config.toml
train_examples = 123503
norm_position = "pre"
hidden_act = "swiglu"
qk_norm = false
learning_rate = 0.0071
momentum = 0.9
nesterov = true
max_grad_norm = 1.0
lr_schedule = "poly"
warmup_steps = 220
Rows from block 4, named by matrix and row number. Rows with one number belong to one attention dimension. Each number is 128 + 32 x the weight over its row's rms, rounded and kept within 0 to 255. All counts start at 0. Numbers have three digits each. After the name is the row's rms in percent of the matrix's.
# q: attention query (model.blocks.4.attn.q.weight, 128x128), inputs 0-127
# k: attention key (model.blocks.4.attn.k.weight, 128x128), inputs 0-127
q.35 104:118100102112121099151089186153162108123109123143141177152122107145100137111132149158091142132140151083065109102162112119148128132158144152121201106110062087092186036118149152178114137116108126062184125105131108137147117174117069100156151095129118168143167117123186159145149153173189138147141197126100105162154086138102113127106115107185174141094087075180166141158070148101118073149157
k.35 102:161141071116108142166128194124171066138133122119115146130074106178138157149106114122107090200143142157053152110109083119168199106111145154095127107126155119104171075124131129091079142062159119153112121150110159130100090141104159117112155070102074116186092137199087130130098084113123125081122140132108180070174082080073106133092118097098087167184101156128144125138141134132174121106117
q.36 091:135158164139132164123193099100065168128142139085153141126168142180123102193147113086103116177152122111146062191136129105132111074069162166175142180128053165151113113181128105171102146181139106119058184137129075132168143113130142126125190093175120102072121133127071112116131096169107173095118168059169160126094132097115144122080162122127133111157137160096134153129129105155121135098146
k.36 106:142110104152131126094101114211128186163124124093149139109075140148171142159105130167142149125150130131148134207113153077106136150127146133159163113074092174163155143146097128189133131102192137123105115189164120132151115113110142111124111129021188152113119113091089144162121148167158108141096120150125124080183106110125168196121209212124106069100131151154099094106137126146114172163118
q.37 111:110119064162185139111121128170150141114107162141089099156065124133136156111105138110142157170115170134142130111084121158171193146148098123038113109106112155127100120130140143119080067078099123159107139088169109145123101175135129125068120139121088156143101082202092080157159130154106070096087149126154159118196169088113188170189080132112082166115112135149168143135064129137136080137104
k.37 109:160065136091151124147113105141119099103161079079092085181109094145096093125124123059109140138164114160139102136099126106098152121150151146137108107095166136119126160125121170132130164071127140139181099116177093104161138131161177073087106169148142162078135136125112133099184159124108158172139221146085183153168108110165157110060078121155170125103195115067178128152084143104124074092147
q.38 092:178134106090143064103120111119167101184129120207078099195140141149144135104136137162136136130107145075106143147114080153039114175151150130198129117092114148155097143153134103144077131116094119194127121165113094118152132130083147111109086172141177100109153155109151115107143150194192144189128115137115159109139094086124158123141113195151175127052191172126144157154151147093143093121148
k.38 097:113079101147091136127085074107178147158092148137179138201125096107120174116138144218169159063164123201106190126090114133125111121128102116068146102087140104070147113091165108128103134145101132105118138124091143115158106120172131116151096102054041123148096093116093108125062153124108093152163136105117176073105144165150094092156098120144091147124107109115104119122077145108144100088167
q.39 088:109089096155145110115114147099194126188171095103162130173169113164168146088085082136089143175060156148172105090097106112124114089159045178112131133173148136127115089172103156171121130117068137165108154184106109157106070107116124114135115124140133139190107117193135122106112192115154104101160086136108154110082046149144156109094143158136118118129160124160141107088147155132106205154148
k.39 093:189146128072106101092169106078197074166111105102130086123110105107120112138134183158145153121128152183156133117164110073112141171116118104148177146137097154107082153170216095074178114111126155131152156087163166162119068142092131073081188126092128067079146131079092102178160113130092083148129116132117113133133168130129151108168134125098137114179100096099158126155144151117116143158196
q.40 115:119125166134135139160146143160113168125123056120131089167091202100148097166099063197114121112139097161115113181153180096115100090084105143134135189132135137137133110149147163170165102064121130167142121182124139181148156024129104150179103162141144138139185098115114115092062141133110169105086142122164137156130116074086080146102121123075201161150121120097125122104117083125139089115141
k.40 119:161057128085128158111093126101142127192177086151107135177155145102178152086116093159066096195107098085103161175119126143085085105116129093148151131152107159078127118121108099149088139133150104115133099106167146171178156138051097083136102079111086186137119135072132110115134113121108159087105093099156094178104140068147117160107124124170143063122074154081136142069105092149147172112120
q.41 108:130104188145100032098143195081140119131156120143086095141127110120143153115087181105141174139102091147117098124089104161115121107129091166152148167181138116165122108139169093161183099116085089152128100118113117168107093122128113142093155137087116116154090224135141110072122162202114115129131141144102081095134106180152135154115129180117052099109054087164139107073101096131125172148124
k.41 108:190129149112133142131192175124211118087121142159121170117097127147148098068063134105158165126114124136217114116182150105126099152160107129106113150113137195132163099099162181088168124114138140158135112123107210143128075169099170050141155098147065132165128093111115057117153063154108118113110152122117154145086173129110122163091169120131129127104146140171111175101128144116083141151160
q.42 102:103102110172177164135171166145116156132084104102136167144146169175125138107115107078109145166155167148153101121141214134157106119109118077093092180160154067045153118119143129218159082112091126116187123138121155136097128090133140109124089149121111120163141135117148173095099168100106117193158081140074173172067104107096097125138096095120177127117157135128116185171144121098083114095088
k.42 098:146167085124093115103159127139099102099133193157170113175136099153114136160149129151072125148056118152077114168121089147152096142108150084123151160181114111114113169086154045135123163087196101118191112190098162126175140145121102123108162085093081145116108138160175169121129132146096085106113074085132143151095119103185098133071140119099158155077076141089159168141110104110103136060132
q.43 107:143164079117159080176136116136082139178046132122178178128112089169157139167108083151128166152117195141102157164166056077160086094177100138126142171148149100151168132177091116179151100146167176103134103128130132145040125152129093108086115146098111101129122206117116045135106126153104126118083140149152126094095164135121090131120148127110140103163129104140094135075118135120112180175133
k.43 099:161131088105159096160105162122080171131128138136121184133090097112061151137130167126101210155197159135150126195138108067130106115160106114123167150105105199131072097149141177139108080121176116105122160119098140157099120150108087173166089130080137163076104151151174154114167152120163164122097118131100131102093161145106145113184164078143118198169108117092176147134130155078160143186130
q.44 098:113086117133130130095197104107087103090154081148115093109158108118109099100164150093127122163084103122152163071139124084098188151108199123129132114166163167119153145120177112143093125138118107096137065059132162139196101071150081139117153125163120136075150170122101135123114145133120103176144136134093189176163121092167074109096145110175076083155113146162121116164086089060161172076124
k.44 096:117106108204146137127180175141130161129138138137124140079137138155155117086140078143132119082162111123137173149118133183112103119026178127116197132097163154132160199125049159082104077125125123123170091098102076093167098118152163176144130121136125105149069092170154177083121141184103116090113172050105139097169087171121105156116139109129175098104109137127144115106128110110150166109124
q.45 112:097143121161121130140129085153136140112145107197095120131123133128163104118063092158097082120095128184155146125135157129092148169100125130058184135134099110116093134125099126112097168151106181146112157148153147123146159143167162170156107120069104109120167072144107151137138163091163066116128095114099103095144112114107152145133186066060141184096074120086170156173116093173187046055136
k.45 105:115098136108082215117094139117121079201088110110118124126104161125174165136107112127121079123146136101094170152114115109110108190094161110125120149129114126169120105100151124108132098092108113195134087136070136157174122099146130109121107076153053142074140191118097098152091168101079157172134173144162172182179141090160195125116070135170163132105151091119123095156145058164157142161129
q.46 093:160136153068175074130081110132093214184148184128067153137090155132126107123109072180134124127138146085113107084117096097155162160137130142055106099144136156154182168127137070102113119118223095139119167146121201159107092163176139121134175124104106108124138184135128132098099156103104078097116109139125157077149115165156133147108119189102090150120104112114150152085105102135169153114084
k.46 095:165134158138107130155069087112125159111132120047150155128077088159121141141120156141190188052082139187139097106100113132153144173115137087127152121143049177118140141143158144079151140134147118173178153116145149101149109122162161127054098113144130175127120117129116124163139143100133151067131099119074085181111146168110145153165192088220132139115105161124165124186138129115124106112062
q.47 099:060072131124121160133159099149168132092127177082134173075142139135092126187088092115151093155105105094128102137116120141126134124174126101068105179131146165107150162080062175109095136123109101141186175192199136144138097158151125111164129116088114133184132090131110088103111132154157135092196135106167151130139138161111202116150081114128159175138118104078099156149143120170158131219128
k.47 092:123105109155155049189083099173072074143144147157076052096101109113140129112088141112101146121106073144137136161121091093123205141124146158110130157153110099101101104171205126158166133121130155150159109101144116173161069145115113080150140148085198103156152132129136164082086091132060079138190138141155099144152139103097086151121141112138163096122096094126114147154175071098141139107098
q.48 096:147170152049151113112140151100187156115040105137170128092096140113152107203150124113101086111168098094103141194127153098126140147119142125147143135122146123066119117134087140121121079098088170151109129089115107133138083142028085163087119053105141113110158109130134150131115071103166164083100145140177141137078123146156140082083181158088066098172123102173121102115147119124137101091120
k.48 094:121082077110088104164129130146158134120160047101099112129110177112144099137162115141113082105159112115139159099133108169121092153184122168143118127133136144119189112183112147094171119110141133155181142205109140174161118122146148131156162059097111118148168027136180179125102182115142124140150068145185165121146127103118048095134119084140102078142157162069120138104162087154120129159164
q.49 098:141145152144141142083073086074112158104111115048134139057136110151151078165131088145163127135093154101121205108079096081131128118113161145122137098109114054132154193162121078147180155176191138151093085156152124103094137117092136140154179168179084123147162103177119123131066093172113170156094101123168175184117110168146147125088131142085111131181100114160124156122125097109133105137127
k.49 106:129127137112129103159164131090167154140155117073134114095140110139149107106170117183152118114113120130138103132132092157069101189125141159073163131104179083171111207088136130124100095142130122187122116117087128142125104090108147121120119072078215135142145146116138161136191085093158166128115178145106122177163146084142151155042118131140112124169160067045089171052114104134090143140123
q.50 101:108079120113131092120158110100131112093168086088077085192175042103157078061125109106101132136088180143147159103096136134166087157137156144147134110079142142177109132158166126120139102125102135085179141122109165145078083140100119172141080143123191188116149094092121151128139077159106141103061160125095136185161079123096160167164145110157132081131148082092159143131164100143131108106067
k.50 098:127166116087106125118148118135175102074147146174130138133138149134103087175131169139152196099116108136163082056113158138135188078143089120096116151150147146146178119120123122118124159159132168066122098120119148114076119116070114219149123072137089188157158158089056157095149124083096130118146168098150131129115103116129153065110198096106157129183131128122088110181126127088209130144112
q.51 098:105123115142210108153089121139087115149082135106107113101184115135127064100104110157111121108155133121152147154048138140094064052121134111088125082130071140128150133129118175115092143146159114193168114135149078128104148091091110121133101092150185108118133045118150102097132140069182145089113159174061139174123107107109113185137138079089108149101141141134084138193097160101123103185126
k.51 095:163104108159060100138136106137140127144136139120095196153101112081119158163094122121090195113155141081155141124121098091103150211191124154137118088090097172117094097141076084175136136144139183143085107080113072156110099171132121114214100133102147165092097113165085115118151102107189073128133167139154110096163094101141159138111112178089129143163123082105134139133186099172158099169111
q.52 108:154112117101090138104110086106067151110198140146179089181147081164170144061113132126134160140136183064132177140140128123134174148145085118151132128143095156175143078123158123146097200165127134151090121167168120192096132108107115100123149120173103130113143108096135182168068138210120160135140132134166134113091145171177111127098195129151138169151144105156205122085103125094163110134171
k.52 099:106169171096155129131140135037202190142134113090129170088125168127085139182121116145123129074108132172087127145100156111102072140124143132138098145114160113126096142182109151124190109115130153155131179120136141083120097122178093132066119111142158104103109119100147158072160147123125118099119073154070090116130149082057153177132092100173160162073171156126120087124058158077163102102129
q.53 097:176127099148127119099110112128065062089070202164103115139078192141110127139125104146145115110060141097147149174121115131102127169132103135160158131142124082060089123167153091119113141163130135156092118163104103146097102181136131155125168200160121117127104184139122121156082127086183163138120115124172123095104145124167170094132167137113213157203141156192145140127119164159092066123145
k.53 095:128145148127116121169098155099144128144185138066161116050138144135142216149128116131138139093109103195149159183163213152074080119072108079141048108128068138103112156162143157116140152109123100133115163149076123133127107141097055089131140106121159142101151136118170103107165108127122183120146058135140109168211140169125119132140119111173144155118157104108075098123094119129104115136075
q.54 089:074158124115163122121082135163116131099128151119164121079083130092132198153119091138172106125120143179140136065106120130125190148144072144122190136132131103120068170148134180114174121171155128106110166050094134141144162146194114129195146139179098131177119109106095173171160113118138113088138117138117122156132119178060153121163180173081088075180121206152122106092151152116122116134140
k.54 091:092125170090136129134100164133154154089111087080140129160074096131119152132183145160145040128097134158066138164091146152158186125129106153100155103102118141172106157139169146095138156079116063124116115166139087115098104088122130144127099093178105057081130124108188139165128101094185198122145155132129121139052147202087118102135177132094116126152174090111130124108127125063107107116074
q.55 087:132161141097094091137133167133186135126109133060161166137140106096099100181139127080114096138112153150123196155185169108114082141095087168107117154114168196140148104102184053157093092128135125134118105097159167085149165122151137155048122127136123136118150141110153141107135103109066113104149127126146228125096141085156097182171124091129201129120075110089135150144128104087174139101084
k.55 083:162114136150137112114127156119213132052161117121144119126123138119144159093121159142149109163100089098173209115197155162190168071129136131080139138128113135084190140160124179145130158074114156166122174161074132131131090122114148074124210162121114142187086144094129175091079197138109137137122170148099114111138149110121133140147133151184133104174121149098112090127095160176138157152184
q.56 108:106168189161148110112117108104149113108128115104118079139079113086106092130127161151119175162079177091161134158106149138105169107140084153165177094123087124118137124157127168178129127143105110160130135110121179183156084137087089161158093106108097087185143091079172082055128095120147069126117099187166099087132129170107102191131132160156095149146136093112144060083130091162172059135097
k.56 105:055128118097118166186186130126134052078062121167141182177088139169132159127108136184188130088143125194110116133090120105132142092130140128084119070151148129119170133141165094092093114152161155130157074075138124162137142153159091162106136108149145156088163138118083096081129157169163101124108093143149182108163114081063127140149165150096152154147123124137080086079124147171156085155106
q.57 107:132153150135080170108178147131198115095177134088173123107127127104106083126146071120128176152151115107119106095172048103125128168139129166109189072171094155156166086149102125119148163165042135131128129193072199150139135128126138175126141156132118150166133076117114129092108141064100164105149111132139110114071156108101152136077135080145119118113086150119145145172077199132100100106091
k.57 103:140102086080080148088177117093152172113119125149082124172159152102134160108093100143144131150160120119124138126133071103097114132131153132113138100164199165141107098097119149143092105152096055159158095125156112139121081164092190127117123091130112110094111228118110114052119119108122101082135084067115155188117088196141148140159051156114132161117098153123171109117148171190114098169158
q.58 102:108146165145155125149154094150151148125178130084158115083069152121085134142122139159137135104080053114189166118116142100127134158084101154089176161161089127113065149146144067117120126202085149161086125165135148099163125112144052140113143107063137105138201136050120169095137069084173094123155145119138078124127166165102152070116092139123120148154099102120113146129111143106067084148150
k.58 111:085110117076065151135129071122111164113130118128111155134153139140149122135057132164138078098145120182110111115131177096097132116107098110157166120096152201107121176119152130190121083098155179205110146177080108103088125048098167159106136098116126141161198133153125155134111158146137123154107112074150131165117157145090099169175136127087152087138178129169084196135122169200129104124124
q.59 108:135160125160113154102122150114140081133153102124109167144127130143160129149098134131142146211092115117132076124116084145132107147102119162151092107141101147155165075087109186111173111183196124142190129168115077169147169163109160145108160152157131080129164138119073118116136175159099115125127067126057191110065157137110155104131161101109225147098099193085173090106078147111144103128100
k.59 108:187130157129080120065187207079137152121092187119151116177134074127104150137149086119140154155133111150151086180174161147132079122148146161082147129157114143115143106094157146124126096106108091144088132144111123093125140178190130081075147177175051122148158153116157093034203131108163124112106142142128104107114129127137117169136087110139049147132142149137144095096157124096074105133120
q.60 099:130122111174104178142099125112063090194137140147131177140166142150110217094073172103138108088118115168183137185118132178102162138110108133150109141125069102154096118166117127116122149119105083142143145158068082099111095153155160082160108161137121157103146097132081138191121178068151112186120158139136110170145100183119113085139100162159171112086157193148112088094136137142113082161172
k.60 099:114193142133186183086106176131081130159174111071145161111118070125137188147173106133122138106142120155127111160120135089115129136057117133159157075125094187140122099144103069200072140110111132130063144133163111094073129132110152120119130110141187121163107087087156120163133115060084151091160077119150097116105156152116155116153094101089132093120079136197152169128107157060118137101141
q.61 091:124153111159167144148139106135170128175125162133141136099079157186121112164117088091131105094123171069100057047138107208090083115205138111125119134146097102108112136129069097139180167084063137074171156119104121106163144129161087155150121160151055115176115102112123158080138154141157099078144113128162149124161177103146092127138086131097095158151134110150109159168164141141070157132106
k.61 097:126130125165163129099142030191082071050121181130154121106124072126170099095114105129128107106132155097062186083159102153115126149130119134089157092120165132112061125131110170095138100133122095140185107154130151164096153147119129148109181173142137145089083150160150129128131133093177131158112143082154164184088101176098135091106132175139071141120136126090151094116214147170111104118098
q.62 101:180122154155083174130197191099136096145132176131109103103153123142080116175108147147103142184155125196072119142144136086079155166146122100111101129154086109113148103117125072081075094107085165138173096121090124172182130083103133161138084104090139132036093167141129161119147131118085126165141047131103164072144132103076093103129133107101191151168127125135116115126083159110132109143128
k.62 109:143127143177143142090123129093124131160123116124082111148133083095135093130091077108126149180134093079180174154142086164125058126124143151119166161061094132142123088079177115150109075133096090052120152123166128077135140097118133115076141190169096132137138163236140116097127181108129119132129076113093158140136087159188152182137130136108092079169113116088131092163131177083133109155142
q.63 113:129158138132064119177125123155111136069130129200136170119120194083098125139105148093111092154114108100105108116054159172080127130164049111131105098160107101146117150110122102125160122120093152099143104168128138168120055117145095153145141158122066080151133058153092115148041152167085119114149110133129160110159089121107167134137123166082083137148114164181112107081132154113089165210117
k.63 112:121073101204128178081108212107104138083176112181151095120146087097134143115105103158150134081123113116080133099166123078129060213135143147101147080190157124084130123100138120109142160157130143114143136153140145145120090181127094152108104135184135195129145137116158101089119104190145183147073121107130180110107114123124107083154114157131131105090117152089071084129169095080090132106154
q.64 104:162114070162158159092074140148144135078162086105102121181117118138145111171114118187103106114138073079049100065106098136130141094169112117085151109138099123151113145149123155131176079087157139083072106163091116106111100063114114107087098100190088158112198142104143160101109153086106051125130122172099171113171109116158175083159125149132140149119094117150126182113159091153148152119163
k.64 095:090155195108103127167184141152092155137157142133183160087172127114184183101131118106117119079097136190150103138139166109095067156150163112149113120117129186126123156150112125119116120116161169132140070143162167080099096141129111118090114140156118087113122188157141075130133201165139197148121088150124147156118096068174120159108113162200130179106053204146117078148125126106111120107112
q.65 101:080110112123137146123115105093117124143059135131135093116126122159064107142178111115151212078152120174160113095144172098149122154112176123152161183175158106154046182145119162145099158096072087107098142152132151117136069053149135101139137143090091105140134083152144081108106167161144143157105090098110150173134172088157119123130121101103068129133149063172145157089141089107138152178064
k.65 096:044121132109086105053137121163109071152190089146111135157165090150150107175145150081084126148100163133162120103118128123125079122159105079148141065134149131119111062125107118085124132167168120119137116134152089153140125120067134144079075094113130158151152159089178104103080142090136151142144178100057136142181160101120122148092159081064128111105132096126179159131178189116192110145119
q.66 096:120142124086137100070119079153127132100158099138126091080132044091100166072109091135175110150133136105156113135111122192064113119114124088189152154098141088115058159099126122147179160074163112124136156140151180165166122087088145149121171126198122187146185115111074191097101134103159138126125102139111134116113174058087133129175119152118124111148187156148090132120121126139185098147157
k.66 105:066154173148150107112176157150108148155072117147139204127169141076154023109122103119133138116141151127118109143107111111065116096086126085143117101110103200097133168149067114139097146150113141145149094061095140102155170159110124094104096088148156159131158104108161118171144119138133170141136101140104102105092077141159101139075166200072100142157151152193181145100165129151151105128085
q.67 101:183102047163122129182144170117074173102159176144147119143118180166150120165128113143108075108139151093206110160137109106137123199113122107132101130070109096116145084157086141099207115080122156149082119158108107145150080138137159150152083187136183090173157083121117125090156178139120094119171163131105094110135132159134135115144154133121143129070077148156111126124076194132103117125069
k.67 098:171137142088131108097190061072173146121179176136104125099088149141081126072077101069149117086103137157155158086115144135158135158120141096159068136148129142136082148163104145111130138157133177148110123161113151153152082094107158137121138151101090138117116159118165106134103123132111097066162053118139143144086213159155183094175135134162110206124130172104137085143109182127115159183174
q.68 101:092126156086139128145134082110210107097138132078124165157117151105158174140058166139154115132142111140120107152120107111127134112145086112166174199099091164079106127127126057153153053122065144132129100078161075114119122123101103148027141079142145168076144159145075122133139096112110088098142133152154128126117162122118107167162173050130142077107087143106127174136181135173152099131130
k.68 101:138129072125083140199134142167111128064112126141144158148103163150189110124098108129104132100131181112084161142185137135151171169119182081105100078121164164111176145082171112088060134105110167173171071153151103092125105133140120117143155169107106159146120136133108134152112141168090169152111103132145128111142106158150159089136110244104120159147179145128168107089138115179078142189175
q.69 086:095195136112110126126109129120111159193090120140121156157133134114133061126153135105174106071122127153069135115078155086110131158109182130155112138093115098077151131099174126109171140116198161137153143161093125168158195163169041201131080150112133096191160159173122194131105111099157077165131118102140118144130130151111145126086141087137098173148039145136170126136152149116121113111088
k.69 085:134146104127122091113136145103104169103110172132077115107152102189157203104144127140130140151186130134090155166147148190109113153083144147154172149128142100127126126130125100147147148150107161149060141039133050159138080132113130159135122171172155052129072142140086084151147183137124074112175102146101158129128139098172192107155104145178128112158148136137096116093189113130165054135181
q.70 098:145089148113152093119095174135134137171124142172115145067079150145125094186160166138093105115133113149133153140134123102157165158113171099155141076073124105125171217159129120127121142099143153142100133125096169160087127137188123089128154128118152070130082081072179106107088116159129135100172082141055120126176103139149118121133141121034108116155149133103219163130103134161165106090058
k.70 106:166097072086119168086143141109140144188155109116203071108128157178156151130150129100125103092138131162135128073118154125118154047202136200132103077132141081108112104118123135118185160104124131090070099161090149133121109180111105097079148158165075169140101145119135156122144155100183115130140135054117123128089167146190141064142111079087106138120090132137122177133166121091093114107108
q.71 097:176102186155108130079173165141146097093107107082075132110077106101133128049101114135138120151084185087110122149149090101145152135181108110124116123164124134159161110137123145150111117211154141087109167145049156139117209075117110171104093147124094163202076132133120097123111101168103186166152123146123149057121102169109126072089112121106126142167134161137127062112144112151108155144116
k.71 101:135093110143165074150111142115124162154163130152159147082081179133117146142139086056122141140187098123103153097168109119159143120160139153107153172141141062121104118140109120202104112161150157205096121135136140123109157081084137123155141139123146149048151102134135147193136120138127110132124096073092046159208106067114131161126099100151091085113099067077081110159145079088094128104123
q.72 112:119153143126049107105135052124102118113146092113118126164132086166099144114136154158117104138124100142127159095148073188138091099172140107089081129121128102140116088100137159156074111162115100082164202156135124061088171088167053135121080152136080100100048130163132098134098110185096143154084163143123141106144086159189168131157096135100128110151126159072118111075137130126140166110185
k.72 115:086103116144146111208118135071119130070099101147097103079158138110181157140118167098119123193105165080084154150114061157148114151085106115173161160135162076151102135129122113191163143142172147161114176178139156174089120133173066169133093201142156156142186106145117113162168128069164096155068138125129136084162146089127097101172166127146173136125131119102108132117118155088108099125100
q.73 097:155150096162157107097154131195120073129147166124117129087140133142140180070135195101112129098133186087182134089158116091073097117090123138091109142109130205084181105170111142119140161181119114153127126139165113100121117138088211126169089093116080055193117148187132158115110148178127125147175143103131116116127162148145079145076125171115110125107137139126120170110131176147153052101144
k.73 088:125111146133140092135154076118165197147104105152144180159097126149057156143206150143155142092131086135187151158092127112121131153129172100095180112185132143061065123181144163095140142137061171110157110154109120166152108119098106175165096153129076133108112096182165181127104155177099149094152103148175151114105130098145125147172102068113109156073139151149174166155142132132106167138177
q.74 095:116136141113165018168103090068120136086103043111095094102106133106135113113121168144063075151093094148103191170158159156132147118117127122153125115119076136157183133087154158139179180101101128138138140131165209134116160090079100089108160080095182071102108089095134100170105129162107116132143132126126147143131109102139168092111144099138176121179072143109125164093111128089122154137118
k.74 100:131095083114099147154182194129080126169140168095221136070106077068160163100174146140152150066103162150117066051119098106124145127143119159122115137149113102128158134132139063117098182137147144078158148074103128084088071106124107119034107147149150118142166132154087122098140147150121162139106152096155106100198121143095123097102108101112156074124131128136102092158148127099110110157138
q.75 092:122149161149110092150116160124092137122165113142151095087059105118158136074105086124150169145167113137027109130135084111188147172141099113129141154175118104159124095076101136157079124139123098103105124186110140097132098166130070156150109132150162075170156174136088169140063178130135099154131118154154103174147073169099135081109095093150168121137172161122142104106132090122091104231108
k.75 096:124185124163185143143113151120078090143101153116116139123162178172087157121114120108147110167170066167119171155083101162163105118125116142117135182130103121154204106137131121072087071166113134162163124106156155143141175088185129110150126177082168157109143192117157172126174115165135166076109105128146100087211169159116105128089121171153135079149081090082128159147157093096133134086106
q.76 092:126208120133124108138118118172142158150117086174123161111111094155133117121118137157148092184110088162190129078141134123100145171081123136141078095151126135097090132160120194130116234163151126113119104136132145111095070098139122162140080075103105140135118109173178159180143171123179145136067130079166178157145151133045123088131125190148067118108101132132166155073090119109161120145115
k.76 087:100172111101204085151134098142113100135099137101158152142179139123107108124138193090156144119124106078153088075127125105049174116102151135138130170112128124097079104113086132099133128145151188138132154129168149211128106105052065065136172158169174112104150119137123163062129130103109124120130154175134136096145090104208181111151146119102129094140108158126131121148164136047106109130077
q.77 095:107073148087124162112101133172043140132058134103099062074138216064166143060149130165085130146157185139131139190111123163133137139105159125107133139134160106124119138156116113101179131189123110150117138121159143148123135144102117184175131175111159146197148039096085097123113085159119118152084096139096139170129134136127143121076133163138149157095094115163135101144164125148079127136084
k.77 101:161153091114084106070136098120146059152167169087108148100144101095166078119173104126177129133144101126106170128134106132119104118173064138121095149098114160103140112134157107113155124139140196195060117114101075091145163071146158131155135112135120159078099143104202146169144160107171125105141119160180171110175103129117107150054122147126126120122123205174091159090116134150175165088184
q.78 100:117080153136130116170153177121161115077142162149157034131164086110138121095124130162123188067127094162137158098160181045110134093172114102108163178141102119161108106120160123077094113151104091125158116136178145082148119095130098112157104123085153068100147122163130106119118080078143159146109108118163096134106152108140074153145097113157126098179103085130122056199166131121060141122173
k.78 104:108121091166062155104104121142067087148160126093106105152136117144087089132142127143061148115171130183125155200087101137112108146143129126089150137127192137112150126099152135177150144135103095126177160109118048141097157075101150192149123102107125131094119153132125126107166139123093128164117218164116119137153116065076085185071143142160148176136130065138084134084090144182128096076140
q.79 098:077173133140118101111096095144119173176127094101111129122069107162126105168150129131127104190161166158151129151135185132132079099121178122141106179130171154181112130120172135144159142056124175108168119101098111108096122161105161162101138110057153149142146139134169155156128096147167054185107072169123140172121079113055107149163160081109133054098130153083121123075135126154136089187137
k.79 098:130139100159129134154089158118047129110131068078113120149203102104170150157112170086191162138143130102112118107104150072166131091153151144132132169079134166112185110112126122144112138134151140128146081069127088106186178167154146094160194178151147140146104154092149123124137121149164101112156082086070149120125143185196132060098108176124107160130119150143115164079149114074159150083087
q.80 100:118135157156137108152054114164109125151127169145092104123059112126120116125095110121148143130108104107191125104088109138123084161147083153091193094106084123119076109075149124117092077213149121211107086172136115179094128157113130139146054082155112070141144098168148058127144087113128135163118155091073142091146095140151125177124147098165120102104121174139126124054114080089129129139147
k.80 099:107141126122107080108108122111178133156061161146110182142165131098143072189141181155127143100097187169124112133094185092104106117159114125146077087123130151152125133098179149130056119229122149101146107107069158090136181109120156094122134107098121119092140174113124132210149124131127148156134152163162173146076070084140129153116159142152112114097128078073077147106125069163095126151146
q.81 089:145134140121182138112148127174130135102090096147050101106123165096167178084123122125180116175101139099131118134194114100168123140128151151119086159172118151100152083177141170095071138125058171039115098117110132142108140150108165131126162129157107108111185128111073112148127123185169173152122123105121078116128063140087186079112109141107106212134159106143173089107096122142113088187134
k.81 095:174088148192103114104099168067134087189140153120147132141130178150151157157140143104084069177158128152129157172080117158082096120091144161113100124128177160169132119114133137123114113107154143109140172168077129099106108153098085147069142152149064133052064118152176177172126126081137178143142127104120121191137131094155090103113079154192128158126081140189116151133125112148133147116063
q.82 093:127155082137174136144132078135098162116114132116069139143116169166179109162176126158117081133106112147109178103092112067177117094156154122168096135097101109108144120074149118084134144061207107090179139135125135094130115109126144104093133087133104146124103074086141127196192179191139046131201196120144111125153147155115120103117149083141122115085086106094169110164117112131120094171125
k.82 088:139093126137111143143162114151157104123051153099133138133170080160141129076074118140120123152124102091153144130139107149142133158136142184080103146172119097125131127142070108085137102179125167155131153161147099142134143159156180161176151116149112093094157139151178132126107087132072129126135091089197183121159133115212111133175129142215047128097149174167155105192055098167147147135158
q.83 104:134125135120130154152128108148128131099134132105127191175204121094091152122112171127136116171095081086118121176174126096087127175135128137178146104087088118113134089096233086086102126111150150094059140116152074121146083159083104173137132094186107149143118124137209141126175194141097130166148109059111121067126100126102092144098109117098160163110170142084098115131116173148155149170126
k.83 104:124083084129087138076126126092105129150083106137145144083206125123158123116161129115115135128152102156186188135139159148133133140044159158179127097056075138142090088144151109122169121128158112122111144133092086100150097150153164100115152085137095099187163124183107099142150125140121134193077188109133113112121107099227069155100125178137122110116082125169111073084149114113157084106107
q.84 115:151136126163097123066128118083119120065106134110111159099105175091159131161149072198106141078134131100138147130126187120143127176106159156150139118102126155152056131113126150085094190133102160129072152172143104099145149180050078143163103084136200144113111171126145085113098132081151146095127137128122113127124144164119190110099096062097069137116114111139103132100160081078109123057088
k.84 111:132188140110076123152083160167120152152089151146115123098107137127076086091134074165119161109172173140119150077174196133117108119142126108089120239176077120143188060146100092138082125136144161106104134138123092140126169183158089153150105160140152138112146106175128116102127098134176080215139138139173111142122116142112189100090101153114131121165109109156131145075083115160132145173108
q.85 104:188164116146150122127185044081160125195145059121110134126142105095192133152095159122142135135147145106114104160144177111146124114115118097174131152154076095135124122127174187164144141158103111173130178113177144144123131147077104098073166111084078110107129109150124126085078214096160103119125114152092128091122127148106130077087113058142110076132175103148116166117106204114086097141122
k.85 098:115108146151137153085077115128119096060149173095091081148163162151065179135169142142165204145136134120098162185149142133095191118119105086134154132074108121128110122149102134109200160093146163104123115105159133140138160141143144136145128068178104128117147108168056163097071127175106150191136138111067108101083088154171093124091135144139142165145102127154182068134131161134193094103097
q.86 097:119112095088120115110118164115096117066138114124136162136124121164173130131132098125108095167105118146160125155177099120195093147084130129099177186181138159090123241132115154172146150140121142114183058137156137140171100115095143183141114097115151049104130163098081196150127158106117166145107107104196090121081097085107105127148106143083104154167125095175100127127180083120131168098151
k.86 097:099115127099157148108070098098130114219144158126105182108114149141144145132116093165101128124118137150136116146155190079158131141137115083167129144153183131189150099120040101105141174114112121128112105083108161164149138097139105126167091132115182141134115114153119032186116119141110075102142194167066089097163168108094122147094114169138160158099111142116186161191109101103064139130152